Rows from block 8, named by matrix and row number. Rows with one number belong to one attention dimension. Each number is 500 + 40 x the weight over its row's rms, rounded and kept within 0 to 999. All counts start at 0. Numbers have three digits each. After the name is the row's rms in percent of the matrix's.
# q: window attention query (model.blocks.8.attn.q.weight, 256x256), inputs 215-255
# k: window attention key (model.blocks.8.attn.k.weight, 256x256), inputs 215-255
q.48 105:486470477513471539577476482508415521434529513543506502485523424500461478510498520450520341503490576500506476512516476469497
k.48 104:555491534512509531461505450519433446481489560530483461629482491458464505474559475502515546545530506545533482463445503512522
q.49 100:533506491528511501534483511435420479512541589567509524482506441476531517456511564490500437467489521496585485519426517533478
k.49 102:469442477557550464475486508485429547505550579491494479500517474495488504439572521546516542449518549537530487441528531418571
q.50 078:501500484502547471529506432572514473490472488477538533540551537417491494459542469495483548482508466507450501528495517459519
k.50 082:562514445525431439544440481476478443537505476500498509515566476491479575550478526466485446479576429478547514510474480489539
q.51 100:502517447467489485513518475580549477513486450433536472520450560532539500552503455540515521531522436568449504482538472438511
k.51 102:493544505474472469509464563570528500469537485478528477462559541510524508530492438433516596492520451453500523543502518502507
q.52 101:527482502511525520568530467448519527530494483482444494520523479534481573569505481536489410485513464476528462472526520532524
k.52 101:515484468505511459482549488508518520430508607458498526477466461465509487495622476495523630486435460555546503519467485526539
q.53 090:490453524487513507488458476507539495516451453524508521483485452500477512462562524475489378451509503488450451419494423545554
k.53 096:458576514498506472489489545568470510495476512497522426521514453465472505504549450482471541540477558494494500464522524524467
q.54 072:537533566519447549472512450518483481506496506496560572484512492479484490483508464443449508481474570382542520489527540467477
k.54 076:439447546525498504440474499519462489533435407469486470570565457444471471462488516487532461477448477533499470503499505480483
q.55 092:547511490539531440503468467491485529577471557480467464488484498508494467492500563434509624504529495488493520459552522540523
k.55 091:513480498433521517513547509502519507495484562575471507457440490572521478496553488469485499462450541502525530485526506485519
q.56 076:509531549518484517524543482536521475512490531510503463557512439481469516499495498530477518546502506468519502554474528480558
k.56 073:470423528469587534498473482478489497454484442450460503501508474455464490493532484542512436498475435527426518520524454486474
q.57 077:495501443567577470489509462449525528535456466510525460452457509554441470542534527481556506433584471516436482511534476487588
k.57 077:516471499474485514566524517493534447512515546536461414558533437527518486552476442496460597550523515456539512454574479497491
q.58 089:505521478498536531502572503519525502518506526629420473547543471501542480493513415467482541522509469455557466517454484448504
k.58 090:438377515521484555583476431486564478527500513459516541436499545451545470485573528523536471445502484512494476496513501495501
q.59 094:483473499500508497453541529544478441457484508547568495522458533509478488571515507522477529502531508498493520518472497499511
k.59 099:476541573476532542574492522543498487538472416542530497490483491458471439488493525482451482551500512516521504533536513461458
q.60 083:517485517521478469535494590439530510567494509476465469404479536536450500520488545481525558469489545513441522463487527488472
k.60 081:505499437504582440472498548503488531429549564487524539495439497545537564572545485571491479539570566481509501398615541538543
q.61 079:506582408418445479546508534437530495543524432567434519468460480559476444491534429446479561502493479512465517535493407507491
k.61 076:485537537581531462526455569516525461470541499384556514445477510450478451533526465516431479546493519460503520440467500498502
q.62 093:523559467472494521493500522449492557528528551514505522486536514469524489481483449518498534532471418489546534463519561537486
k.62 091:509509486545472495492525463470516511481503543463516618472439548593518535508554547546476520473423495490447523479510473464538
q.63 081:514477498575441558440498556567458492436565502505566484491489405491461541515517520479520451525461451429607529477446568508492
k.63 077:485461551491544472544501486476422577532489488530506544570506506497601441518516519537508494527575602534549444517538530547499
q.64 116:539539498535381462450557504484509537528511528521508498448520443544523522480494524546516462536553543454531492623497468444520
k.64 117:554490504511505496554491503465518542490527403489481451560541441516503462506466528533585540550468532503476538503427517507419
q.65 099:536567456489514513544442535598475490474485471499550457539542510560494500445504483428532539546428523458534537464482485491507
k.65 103:501522435482463474474506412522494552464519494425541560513484478461487475511518488498485531495561451513509499473484490497510
q.66 087:471528481433543474490480505488510431447529386551509561546491516486486508498464488484503618462540586531505460523520454515493
k.66 086:441553481529523478487478435468442512454434493474497543542533555594554494489458513456557551495525540505498493515495489528483
q.67 113:574442420582503538456493544487502478601455582505481477517491415523499485545549542461509412473507423480530466526451485540507
k.67 115:516469434539531498490553452436516525610478497493457513504470427571568444521548538515482492478522423503490493407470543517524
q.68 108:530557501457565470477477458448448489520579506570456522500529410470487514496533517557514544488555512460471492513482519473481
k.68 101:425545472514447470499491524475497486489500514445511538489526444466501470493559530474425572487540557485485469551547513501471
q.69 106:476453525470498527460498498537433484561515490505497538482508463493462543514493501457481499560526511418519513492536516490499
k.69 100:509546526421458588470483524534483452451541516575546477528473469425457540537534461482487579424407492480506527539491486521520
q.70 102:498578547491515523537439473568423492452467362444501470468508464433500462508485542561512514443446449454463540492441547588570
k.70 100:415465509544524524496423459468559481416540555556495502504539525454451502509509445474462512503498493447458481535529486490469
q.71 112:491517553425514462518458537452514505560478581473500448493509426542541531504463469469544457562517509467521515482494502527452
k.71 117:465492509458540447502486569551475483555446322531546497472478429471517538455495510472487467621440482520528516516539553565541
q.72 103:518521499466467512507515514499447465427535473549542501446520500460460476543475502456502544570498504492493534491496521496551
k.72 104:481506500471490556522505531482513463542513552509410419566514445510497539513443534502480598486439458493496558443498438543463
q.73 126:476576457489406489499510449471569485589489595420451483539532389568515566557525528515463510435525500459556492522520490436529
k.73 121:496488476552476440525506532490467457526527392429468480514477423560538491489489508548484490557482508495503502486493541523530
q.74 090:439485559456480520476559481483500459523496524504544527556441422456498490499489512521494478452410530508519560443509419499443
k.74 088:456441596529505456510500499475520467498526483611539556497486509481546517526483489554504422524455502540482497593541450533466
q.75 089:482592495505478449480532542499511534416539424577412490450510493460575533503443513483523516462499469525530553430521526506548
k.75 091:496498532583476518516500489523499534460530452569462482480547514462451553573512503490527520495488533532397499497551423534462
q.76 097:441457535481513536474525447556518477531443529475416522447512541543532542455502503393447540483521535507556539517520470496513
k.76 098:534482591501467482509501552464512507517441500511441465493468437551487545497450489464464506544482414495486497511486514480508
q.77 102:479462572451563483463471505500476482456515343506471470490468502537432491487494543469503543563459509434509458565517561542453
k.77 109:488502527473530549472499572466498465486459566499465531502518552434497517486543537448508523433523525478492495442476539528480
q.78 101:476548513478453507486533457493511485460532571460496520530566471541527527503519525499484549431522580528502472540419464436571
k.78 098:539481467476479521533535493472500511495512511426465515540474462546571518535531467534517513446526510530569510527521518493505
q.79 111:414448470472519507526515508456427470440499380509502517547486554448465494524499498506508471507465529419477445503505558513509
k.79 113:479550480472460511505489508510615473453520548440441518493474528401506502479530491464520536494538484475555455501554494432525
q.80 107:514535521535533499473506511486474476415539458516522521594566482516538434522462416414517545474513499500481387474490469473462
k.80 101:526600508491438457507488423570525522472509594523463477472432521550521487471485468531538473514513469568552488477464483436565
q.81 113:520578529488509459506505500495468508438502587541517455396584545504462539477480474467486402505469463498577488532494421464460
k.81 116:525521425498483474531495467493534524642503457460481446488424511472467481486502544508454481518565472513493478429464505483492
q.82 107:450621545415490462474503553482487511469503526463545492481521423461560425524506493473498496460581422518531512465542453409479
k.82 101:489487499523537498530470521559490536445509473500489459589490527503578485512438535493471459599511440516491501489536461590457
q.83 116:501492509539455495487533506471560518515536637527471469494526469461486559599473467515506475497503517404448466500501507471494
k.83 120:518515470530514430520507467513474483539510399506515503485473447536549503555508463495480428542477578484568516461564439500488
q.84 105:470439424480550533481531508442449539458495486515456576539483463509519526561509559474469577516542549435445536488546458521500
k.84 099:542570545496468546477515520451448476404500536510486532499510476541428548481491397565522490467501557544445470605542463485512
q.85 103:520542481441575463499432452474489519458530398517448467460492543471508500584458512487496502506437492500500493467523575612454
k.85 099:403488535520438501455469495418505455565502506502509518534486511540427555498478548443493533492540494561440454394463524472534
q.86 104:477495512435495477525497459506434508506434510483519528531494519505538462500491509519555611468452497512462515492484463521530
k.86 096:471506582537458450539442542472505482462526596525502503499498571468485492508497506565458516511472534488576470495458546462535
q.87 107:519415500559486571512527570496522497531540443541515561490462499561513464497524437482492513503527462489459564473515541526465
k.87 101:490566477445491463566487536441496458505540536585463484521465506458492440514540535460453435524429511508480472470512460485465
q.88 125:433465464533537527470492516549432514486465505498449453542502548454490454481537424490543541507461529543512502550539468523442
k.88 119:511537502600478493565503468441454551516508595441543513527481596465521433492548446460478472510505514422520439508497477483462
q.89 105:469485496559489495545472596520430460497486578540491538542435490472518457533508550444437479480538493473484446444489505562494
k.89 104:545578509529511529480565456524505470450525492459527508546498468584502450479455450514552525493499456538471529474509485548520
q.90 107:536507458451509555426516507418430496527458481604546491531447528470476519469498499496473526470459533547466536464535457510549
k.90 102:443490565475395527418498438561504434487482552485473454496474530573437545527485514570485578481512526528531496541467438500581
q.91 104:441508500466589508484453571452456490450487607447451466489526586467520432470562418428512406486492467574479527456467546513477
k.91 100:523559468443515561453504419542480497560485517521546496530478536421584519474529413450459472533513523486544465447527459453447
q.92 110:464472473579491456515472504491444484415518435513504489426545491504429462455520511468519594489501466513485534537562494479516
k.92 110:523513572497517529515475553437539527459481648494398431518525538483511427471488485416474544516478485458487522488446536538455
q.93 107:480461479536517477476560529500519504470424543508499447568503496413500486485506456523496402478409556536469450506498504577500
k.93 097:475443492497500482472536501465522472571474400494554565548461476460487557543425493513542479547566492525536427508502428417519
q.94 102:448529565511526498473472530491494501495521606457412485502544546489507550491477518474437479459492553504470501466455496390492
k.94 100:561521555487484537478486455484431551506492510462531506587515472500484436472481485464449533514470460496420530482455438542488
q.95 114:460544487517474386483523517414574474549478556543498454437503459494478517521503543589512444457499502448477519526466527520495
k.95 119:505478395530603500488517433440483499537481477433561490562444491532503455498462474443532543584520526456494462466531477546558
q.96 102:502489460512595432513450481504482532496475548464495490514439534487534472469499488536449502539460464460509548464477494592610
k.96 101:537443563476530505463567558464506458557470590505508493476570487439473453558496485576458588500485503512536558508516465511528
q.97 114:484553567436476534522499512469518500470493423575546497557520541486511474524428496505529645529527486491455481507500454432514
k.97 118:499527510521469467439540547509503528388449536493456542482448493480469474488441550471480521566605527500507474493509525570533
q.98 099:481508496463475525514543462418601489470530505471465576490518478474554523476480510514555616450543531551460519519475436574513
k.98 106:533472487516477512557521442492502481477512496569557565454465431495436483498433532581473469460500571500508562532497503514508
q.99 099:546516477543512444553436507524426498460506592543528485521413392503504474534539496539491507506464438474484516474530501488556
k.99 105:478534449552539461510500505516483484519454488443498508522532446511550507523477443527487528529503517527455478507496425506393
q.100 097:509497552485501527533528487518583445441475539460502459491483525485491484540459515586509461483498452510493546514520437432478
k.100 089:529471488474472535548507530517485513503503485535555558485538524433503530504483492457464459515430448445472516505546542511453
q.101 120:538553458574511528472521537476485445562515612480557495546513491442475530457498448503512362508425513586470501467498491424466
k.101 113:445422426485512481475510415585544526557537396563465458532489490469522462477474535516478447517497381509531523551529458453453
q.102 111:531476515553452537518486440457438478574522490439583504559513485447428498459490531517537389473410570527453493481487498505501
k.102 110:481442488440512450473476473499521451473525430496501472408541528488413566529538459466511486411438467485465510497485459457514
q.103 094:505515497512523433511482439473435485492543514484510465575517506460437480479442569479497535481419501531419494517551528448475
k.103 095:458490505484508494560481455553539452512483536519445507510438479488514578484518465481552554457534443510539529498484475437481
q.104 088:414437480537458511595511464535501503506517575548609535488455564450547551414495424468458452515528548556482507465494477523423
k.104 092:499450536483423422507509424529571520539464594474465518471515558448535440513497464547505513545586481542522527540520452472557
q.105 101:466565545481443386459510495521466501471518466476495527526521495467552500431523470491519465543500505539491432574459483462500
k.105 098:529482510506542474481524442538531481515450491496442450502482493477507511392547492562495511507573571506470519539494488461525
q.106 113:455500540496492445499519521547452453466560470493496473485479556460500486456455485453518569501472536545460486505528495371442
k.106 108:512557542456520485592431417550562506440495476506525469421499549501494485464515503474559473438462481552479516564544541467427
q.107 118:494458523504587557443515510518526555501493354531497435500471540466557490556468464530468613494518526476520518531473550520560
k.107 109:504482601551461537492476616462466491446432506487508493539498555533442483479539508491519507507513557529474495506498482545529
q.108 112:469480486500559577593496524522536527503548529522433518496503485578552499559468446476580558495521541480537490489482519504524
k.108 106:528481531494489516441504512508480493509473577453529537529527484425512528555500539471487479505495517530496509474454529558507
q.109 098:427565537530535467540462506505387540517512526581484504464543506505464481554528479524464384535467525476484592561484510462459
k.109 097:528512462479522617508481476499528531565519465446567500528469540478486500516465517440497517495465438476505461454531419543494
q.110 109:410460526531513487483471493486507501535462401495504475513486560561469412464435469408532548536431466489527396518494504501417
k.110 111:528493582497499457450512505512540474502469528489502538453524624446489535541518532501526468452528585451543456497521500512507
q.111 124:476522417479536509513462458488467477472467470525558552533468512577504463522519487513455573549511490517508518467496528542542
k.111 110:485548544547533479474531550540534554486561599482460454468511445591485540498538506566496535452467506494560529503504513428458
q.112 108:540519511475507497505456522544464503384528468429516472557463451519521474492543457513527579543480520502508479496517500468452
k.112 119:557507469536507484482499513550496440503524551527566491420492501424442531561522511473557447509486568554421458509526520511494
q.113 114:561471563508566453543473517460494547513515483510498451453492502541437432555485508489537533536493518473491499484484524583532
k.113 102:480546479456561532528428519480479507558456438512570531474557535520471504558516510451525477478432526481488443469497544563490
q.114 119:492525533514461553462467472442501480549538625471520532528558468515502531450454449486483462541547494518529473445524486454467
k.114 119:439486489443483426501528490565479552526473417441485425464452508533537544481484501543461519566478490521511548473482469528512
q.115 103:576480545508456460555493438548548531540557458458422489419489450578516500563517474539487498546516492550494541543516550543490
k.115 095:535495487511484526521477552445455564604468460570482528484556471497441496477486462446498482537476559464448515565529503462497
q.116 113:489434507520507523473488510499526540414482411419495492519510482473502543518445496599547647479492493505481532505565418568540
k.116 099:570476575537504519574516555448482527437478582586490534540529534513445538563490446523531476489465533511462505565408533504434
q.117 113:540525561539494451569465445558533521567540603473458501490467445591475482511473489516538442540524470473506539546520537470490
k.117 115:548526514451546499539490490510482515543510466530514507503479451446463487504468543516527507511413532543504531510504494485466
q.118 106:532488517549489487518476508507458453468517465440525521514523464505514382465512473405489451489402557576529514577521508518494
k.118 098:487489549499544470511435450534442531454455485500463546512526550510524513500514509455530440441515511498494534535465472421463
q.119 116:460453411493457511443454519426492521403481502529517460493560517468470500428442513432457551471468512513489546493466600457488
k.119 113:437568461442477516527433487454567472534446540520500469547469492471535482419508482514460539453471478537439492453466544498541
q.120 118:539455525514536476454543481431488557423505408488500511490462572502504426455540551490489526445564503485489522450487505522566
k.120 111:527543548533459622482521520471501407516520591495471504584570493460455527497442506414488527494549531504513467479464522452537
q.121 097:528515506504522481569508510555530456552512448546484564473506505562479474456525538380508582514493512424535471483480535533465
k.121 094:491522462529531499484480478535470505471548511487432485445483478482467523438574535456489463466576503475579509452489545508494
q.122 092:425437495476570487539481477406486547562489374498487479463484544467441487528541528460518529497537455433497462498427464589448
k.122 095:492485526543499520454540488443442528565473635507479472484522556520509496475517530450499538433508590454498505467500590500438
q.123 106:470479603491459428520521441509474498428471449491507467532490416495517421515491573421527529531486481488508436500518456536456
k.123 107:478504530539459509500440575493503466485444401573469488485523540473419554479420498441507470466489497501478406457511534496546
q.124 102:467499528518444528500457482497436489437482544409496466525521549474413472462513499446567508522559500477460414462558501428547
k.124 102:522526507442508529525535495557569442484461491530535510464508498401573552492518540469501531471524428514557538505522547540534
q.125 098:446516501531476536535488489511553507420471492472533464478592569458489519561450532519477508500531432473493513566500553494546
k.125 097:477530483504468519597488479548538541503525504488413424465448488478576544464505461538490566441451453441528543463494462470474
q.126 096:550474512475528460534500521566481526463509649490447555461499498554514507594490460551517426492495456500432492591508495482485
k.126 101:526454405536523469534473517468474527540509517503527461490490437535490505505478514514537475528427485551405462542511455500495
q.127 108:489554538484517480451489559486465465500481486491514521489514547461527472568505437520562491515472434504414441471498515586465
k.127 111:538453466515527532450539501501492505545485566505449497510487521499527504552527487483506489520595534543474505497492478504525
q.128 113:451514492504420435592540494524538453477509536473529501513512503510496509519442469493537558465512508494475586528534523478488
k.128 118:597519496424519493575455490466497515489498479436437465591531580526521485514505517554486520532438482448434411520501472475447
q.129 112:548573563546531572506521482501484495534489577509428505560494501468451452518491463533536606532478501551480512527429503567542
k.129 109:451491530421524458513506504484577552551425588519513480452540502506470367586559488496508500552485511500447551506418509501520
q.130 101:540465514541536515532511487539458452590534642493542476500550485430441483568483450483532414534494507490511484507564487496474
k.130 111:483509490465464462520570527484516544472523541535546565500447514544524499475500511457528548508480496519483464517525494444460
q.131 103:521488511538506491547536498459472491499564469530457508503528479547464465509470491450451576540513503497527515490458496520426
k.131 108:562481498519524497460508460554549574446469487484471540546516587481510513466476503503483468501511485551478505506560503457488
q.132 110:458474460504514471482473465558517528521509557482539513485508476520523530551600476421439378530510543457520463494473470455530
k.132 112:519493526547550445507500493479540502420474501504492485588484560419525540486485550484506553486465517440519511502510536519508
q.133 101:567470485547490534501456586524523488492480517575539545533504488568512510562515544530478392517470515483501488529534577492393
k.133 096:534514484548537507473484564522500465403420557484455501548533496493523562608431467515505479478465469466570437522558517525480
q.134 108:526509563509562475489486486473464543564474477564484540484465512489510510501525510439523692493494486503512554454402505594502
k.134 107:510531409499425422504511431524481487549507448477478502414489481473503511554549520441481347506530473492475518557510442409494
q.135 131:516456513510501497471499442426540465557520485476486528485526427518456503558492493512521349539483479498503513497552497397574
k.135 134:477488581581462517525546528479520467506458522556528523512473557441485511441470548532512637494509533501509488526461531553467
q.136 103:477525415509533451414478502492506496484480533498541485533553489502523498559530537518490528603443491490411494427519536604463
k.136 086:472510503465447482485473490540474445525437482423522517501507482488462469528491515457498548521521430438490459527516589506454
q.137 098:568540482538487480495557554464535460547543420476436465604517494505466536520549513510599459493508479480443541493497528489542
k.137 098:575492497565424576531511470481548521454510503508584491463536505478446494512461539508544576469548500536494529501442515575539
q.138 108:459418501545589441446501429552470504516511573520582542442482563515477514529508507497417403551490516516520500504477482454527
k.138 105:529504535499536512488508497493494529477473476525504422524540440517501530554542477506534617494467520503475478497501562522468
q.139 102:509447524564455512483613493477534481529481513490532415547512520407541518529520538491475517472480563498551553577543455512494
k.139 106:540523458479575468497500480492475483503539501519511579486448437490453578514467442482436543504502542510438469506521495439490
q.140 108:582515476510464492468483562540446453465469488522543512519512537513489503580584510504494567518498461528464469488488464568616
k.140 110:465456497511551414520510549516490514555524540506470467397524523461495465481447466499526456436461466482477480487455566524422
q.141 110:555461458492528550498451508528535530397513451499547512575545479471529544552509440481512599471409521460495500464523495531540
k.141 106:457514534485553490512495521550546549479542507459498515553474513442479468516468472468490506532480474516532503405586437457520
q.142 107:498455463535466418493492387539450482546492488477469487451520490561508517531580522422549534459545479509489504548555430457434
k.142 101:485521479507490516524441436514513520496560398498478489482479488584417477491520524546544555536446407499440429511455513521481
q.143 114:502450509519451529540443512465518495439497472490417545443489515559451518417462507501499635476443481529462553494487499582534
k.143 118:474497479529447516487544539499519520593519468442502488481498477559495454491494504505532399520508466499513449533541494504446
q.144 121:495480462404508433467486476472486509539526497511507459410486491505533478477483495502519427515489493509463481541539446477485
k.144 117:517485563506486542493517468542529473446553407462512494520521435489490501509541518532504688474564573476491496536503493556545
q.145 104:444469522508530499550494403502548549524537493506473546455509454509597522426484533485477510509512532467514528505517481504424
k.145 103:479522472458466543514457538445504545488469447455484485542504494465499547511461560533537516464470547468490557528537423462510
q.146 112:562459520434469562523478489545564554542472469480472545558477484541454494462443490570511412548462522515442432477513458503497
k.146 111:503487555520526529493513564494529452471550556521550466475525554468497498481489442543551528536563489510594524454537512490554
q.147 115:428487401484429521544505461466471555482540484579497442504522485519482492425453508462528508529500503476456500499536468529456
k.147 116:551481448519482518551501465444505496536525387417493503494457407499456552461511523506535571512479569487489486487542424552541
q.148 108:586540439489440432491477498483503504490466408463494538416486456512468472457521507481533388475468499472515462552507460425458
k.148 116:524530481505523571462527547565506445402503530509526526496521471547459474541463523500500677500507504487562532510507540605509
q.149 109:494490489553487518510506535537500459489512415483565508555557508503493525473486409493560483532495474517493490559523517512444
k.149 111:547574424444497515533448530471506522486527525568558481510484478480487500486515476545530426497548505483522532524420507481495
q.150 120:516458586469462543442504514472532524433531402517484472479498518456574553480468509511538545465452560435521465460501512530527
k.150 110:471565515570504487427505490524503518497589422530423530546495443468523500523508512524476456489587498457492463492573518450515
q.151 096:490545521507553456544493462527476446547478553542422526452431562432529521468416447479502432441480458509499459498545456514510
k.151 093:445432569431483494517483490394489556476497526508514511486479459527528483488533489497499594416460470550551538479526515555498
q.152 098:549540622560480563526539455497465469514536521532517529492525489516514499514524487541473515468531536473532524494514531511592
k.152 100:436483471571496417508513513482465523526528494555482497506438489518508511430513533526458407559431496508462445467455452473457
q.153 122:432466513441589464521585511527508495438568470495479464465461409507447526544459497455485549460532442533453561525532539503522
k.153 117:482494496575479535546449420477523500508471342486486451563487525478550479509442551487521615488554536491462432517526494508503
q.154 103:476493486441472446444496585442550424482541462503554513527513439489584460483505543580550421475539549484506483450493470471467
k.154 105:522551564456447509532478536569540433460520474477492510470550503525506445487522499462464570503541520430531482466463550519516
q.155 111:536455496521519480499495525490524486476474513548537423507485450558500518522511487514456537515465512506579551489397477517503
k.155 108:518520419529450503491517469559547472512438552496503528518495546496445543497508445512541575459604516506470461599494490491556
q.156 095:492487487524516489436525554486466422496476581463495492553472554532435545484440479506512424518501582527486451554533477416514
k.156 102:542494535478503512505451515463452575506476531510501457553476493488525509523485520522549618505523489477536493491466543505445
q.157 100:547440502533502467479569442451509409533530543490491522540489474456476432486455490445461454493491551519482449449499467450481
k.157 106:541481484456461563509502503538494472478427570564552521500515468520509464503498505474541674497518532504513437481497477539514
q.158 121:498476478486495534541450472499453487561487577488465532449516544484470515554541532439512461472476550499533506461520459476515
k.158 114:510513539503514427460539468455476487457519503373494483494522559483459532417518496460519472509396517560530572501523453523506
q.159 108:558489491499474581528556488450546472482435497453508513534553436439504503510541483491493442441491512496520531486516460516471
k.159 109:460510551510513419496511531453456492447524480540550597523449577501465518494483471538540529480506512529540459480504467512505
q.160 103:474510484491543464492486484529457490537455429491470484522474528468509550421497553511515458470484470492384466529568479492485
k.160 104:561406538440500504600489453448496553449487432510508515536548417502521512508478584471505505473499504489512519503506499576569
q.161 125:444582496494422493447496521520504488530501528484526529454573495512595423453498530496519428498507511512513496525423554463477
k.161 123:544560501523510520535536542484524472500496502481516460484491475484500538501530570515446423456447485481586545452465527487461
q.162 104:456507502437524516530519485533436409506537551514480516442571415517454477495496441457512429561541450489556536526506536463529
k.162 100:475561520455500508509479507476459473457507474505480445532496509495495461443501600524487550486480547565435544520460529559441
q.163 112:548487472536447513553482563477522468468472509518451484539476488539514470454535522513512450487485517482526481446473510451507
k.163 108:418519497539499532505496544456482551450510454469491480541506511521453459487572474514581551520515516514565538521483515527539
q.164 119:525484503477508494470480460496485544416453508422578546457426427496548475446523497491499498496477467482523489453543496474529
k.164 117:435502517432441547499475449569471435520409441493532530532501517449427534524522544511484609501501489485492553497455446483537
q.165 115:528498508451458529465458518484497501435461373555507503546489525480524503410523538539521486552525489485475486518495520447513
k.165 108:501483517501486541426509582559535435518477618504482503444543478478511475529517539491467437499545562512592500485499513503536
q.166 094:524565584531533417544477509422461493567505470507508598493508476465559495427459461572545460542444471541573515455517468437542
k.166 098:487518541528462435546485547540480510479514573458538443449501497520521447478571505442472558508464526522533545569472554459468
q.167 108:444491469559500427446503513479587489524515513419537505425528471422567525559518535486544417499480562451496506491485541437477
k.167 115:495530560486395496577532483528507565449490438500536566561508555505471484497445501505492608461475512474422474513520474589532
q.168 117:517480531468431494487447496486459425491475480559410468517567555481526475470524472491455647524467501537506501438442613488530
k.168 119:480484496548509448466511572501491494531526547477537469442500447514504543478532500478507387488522501464472527492506494489430
q.169 111:549551448457451457454483508474491481560526496510550547499479479503495566483569510530514428499494525446499417494503456557494
k.169 110:543495576474469553491500488532498527430483471574505489531471450487478587503459587432479571437512498467504519474536489577507
q.170 108:520539461442469490441567443504534466461466490490511506455520404553483491499447567471518526510499605518511516553474426497527
k.170 106:536557504451503417531484488512494511543505449495460531539469541500485479471467472503493510512460443514490496509441483506559
q.171 101:475591467499480576494493527443498509487436501485452460512463469578496482458496506521548475454534475473494461459457494500476
k.171 099:499445536465437529521539533424511560489497392504579471541442467485505553489467561595502565478546468547519504460515490550505
q.172 102:485441545490561458482447548550570485469441489469512507490520437502574497480538437549543464477501531524521476458472490499414
k.172 097:527506475531422549493454540540484486440484455554478554477560522485557483539539498532564484476597538484537544548532516516535
q.173 103:531460456478498466548473479454515545505495432508469477514522549465474503502537525428505564512470491484429526440480469456512
k.173 110:560498510539427470515500477507500465539494550492526461476563435463564493476491526476508527476527529484557475512465526482519
q.174 089:551542532568519470483522487478536499480473509494513493481486507518542521522483441542480614502488462496533498501494496557407
k.174 091:490485425492606552451498577486529500495532575470519532477497539521501558632503569486551429499565457495503523412474479435425
q.175 106:406481494448544532445526469578442499377484481431537536409433532563563528479489525462492558553539524518545533562556512492483
k.175 114:464488469587492530501534449473514512500507382535464475533446520494512509423450461499467471514541533440483507531539459537479
q.176 115:555523503489532524550476523504576510497504516440512513509446522521422525519507502468461545449434464472512537465477469619505
k.176 107:453447546566498516532519435464521502507524477528483442508512497432527477447492489473494470517504521495529470514501534401482
q.177 114:551555546537464486530507469531544508578522498483501503458498533497467450503510497523510454482455576521450543563485475470493
k.177 109:510471498511528508498502546527501517460478553506535471532584473494537501557480566482526555552490460533568503478493526568542
q.178 107:546557529433405509418489603471537480462507455529555383549486511498595531542522488553542479479490498482515491522483474498498
k.178 108:464490514522490587508490495569482482472519581501448547529505483425488557522496574506510442402523483554501495477502491535481
q.179 101:490502532518480493506545445539487496534485535449538538478524486450451488535459451454490539424513526477508502533499485625523
k.179 107:527517493471493462467519496494475488511528501569467512504514563491522504492502498463414414541484467466465481468463504509441
q.180 105:438440527473546485519518504512540517542522472510461468477446508499518529469475483534532442528528492494464474520562533516478
k.180 102:459498510487413581564438496432508510523442476529480445518499461499480458520519604524550483552537502543515491482512551533488
q.181 097:505473557484516488547514536499490499528486464483474473502445499499491547453454559519542550469449481454499469513476569571548
k.181 098:450557524505554468571532501493500469532525522488514480495533392499498456462507415497557414440445449510508465478474514544480
q.182 107:467517490523553508558482448524511554567527506515475535464483536486474514474542537448444442473512471520527536491457497468500
k.182 097:480459495478510499517484571450565512453506531490494544598535474593556405454452517467482478530482509491582518499496554428551
q.183 110:437435450535464485502523514501447438442490510520535518490530513420453448465484434560531462463516513492452504532521500478537
k.183 108:479529554487547476534438590507529513501504548471515541556441517591478397511460468476494659547410481502477457460531483512446
q.184 124:550484514533418479517533543471526458522464522452423570506508519543475508531493423406534547505488475582559491499487519455465
k.184 127:455494490501440455500502532569516415569486588522484468514471510537465486498511430545530542468458465552492441549442505542476
q.185 105:469516560442500553490500491474503512492542478533504478502528486520492499526475504434515490482441488527543512503523481495554
k.185 105:532577498513494463452505447560521470493533498452506498519550425486525493505499494513452499415525600475495501500501469464546
q.186 109:488528516451509506438494574501531540478466505442508486501492512472604504509555459426495546436498494540532446486510501457452
k.186 120:451558507504484558413559504505568505563479487544534556534526483492500557491471491474471481449561485473540545562521456495473
q.187 105:503484573516445521535520466408499526564532528460524533506516478569510532499487470467420538478405521536492511466519490487491
k.187 113:444531485552475446532515524531461533487497475519551442535444529398468550411475506474447518451496542479505499517478514407468
q.188 099:486428556493490531470479546437455568492504522470485499462422523517497501564479515477600535518516556503529531509496469564474
k.188 092:470507476551465469535516430454527495617485442551461551490448537408517461514481497479459378524473515525520445491518493511499
q.189 109:493537549479444527498575547546515424425559448426512494591458448529536473516522454434452532534554441527459520560483526451531
k.189 103:493531523504511490533468522415489491507533396462516469528484555450481529370432528498428547447538470487482535472491523542484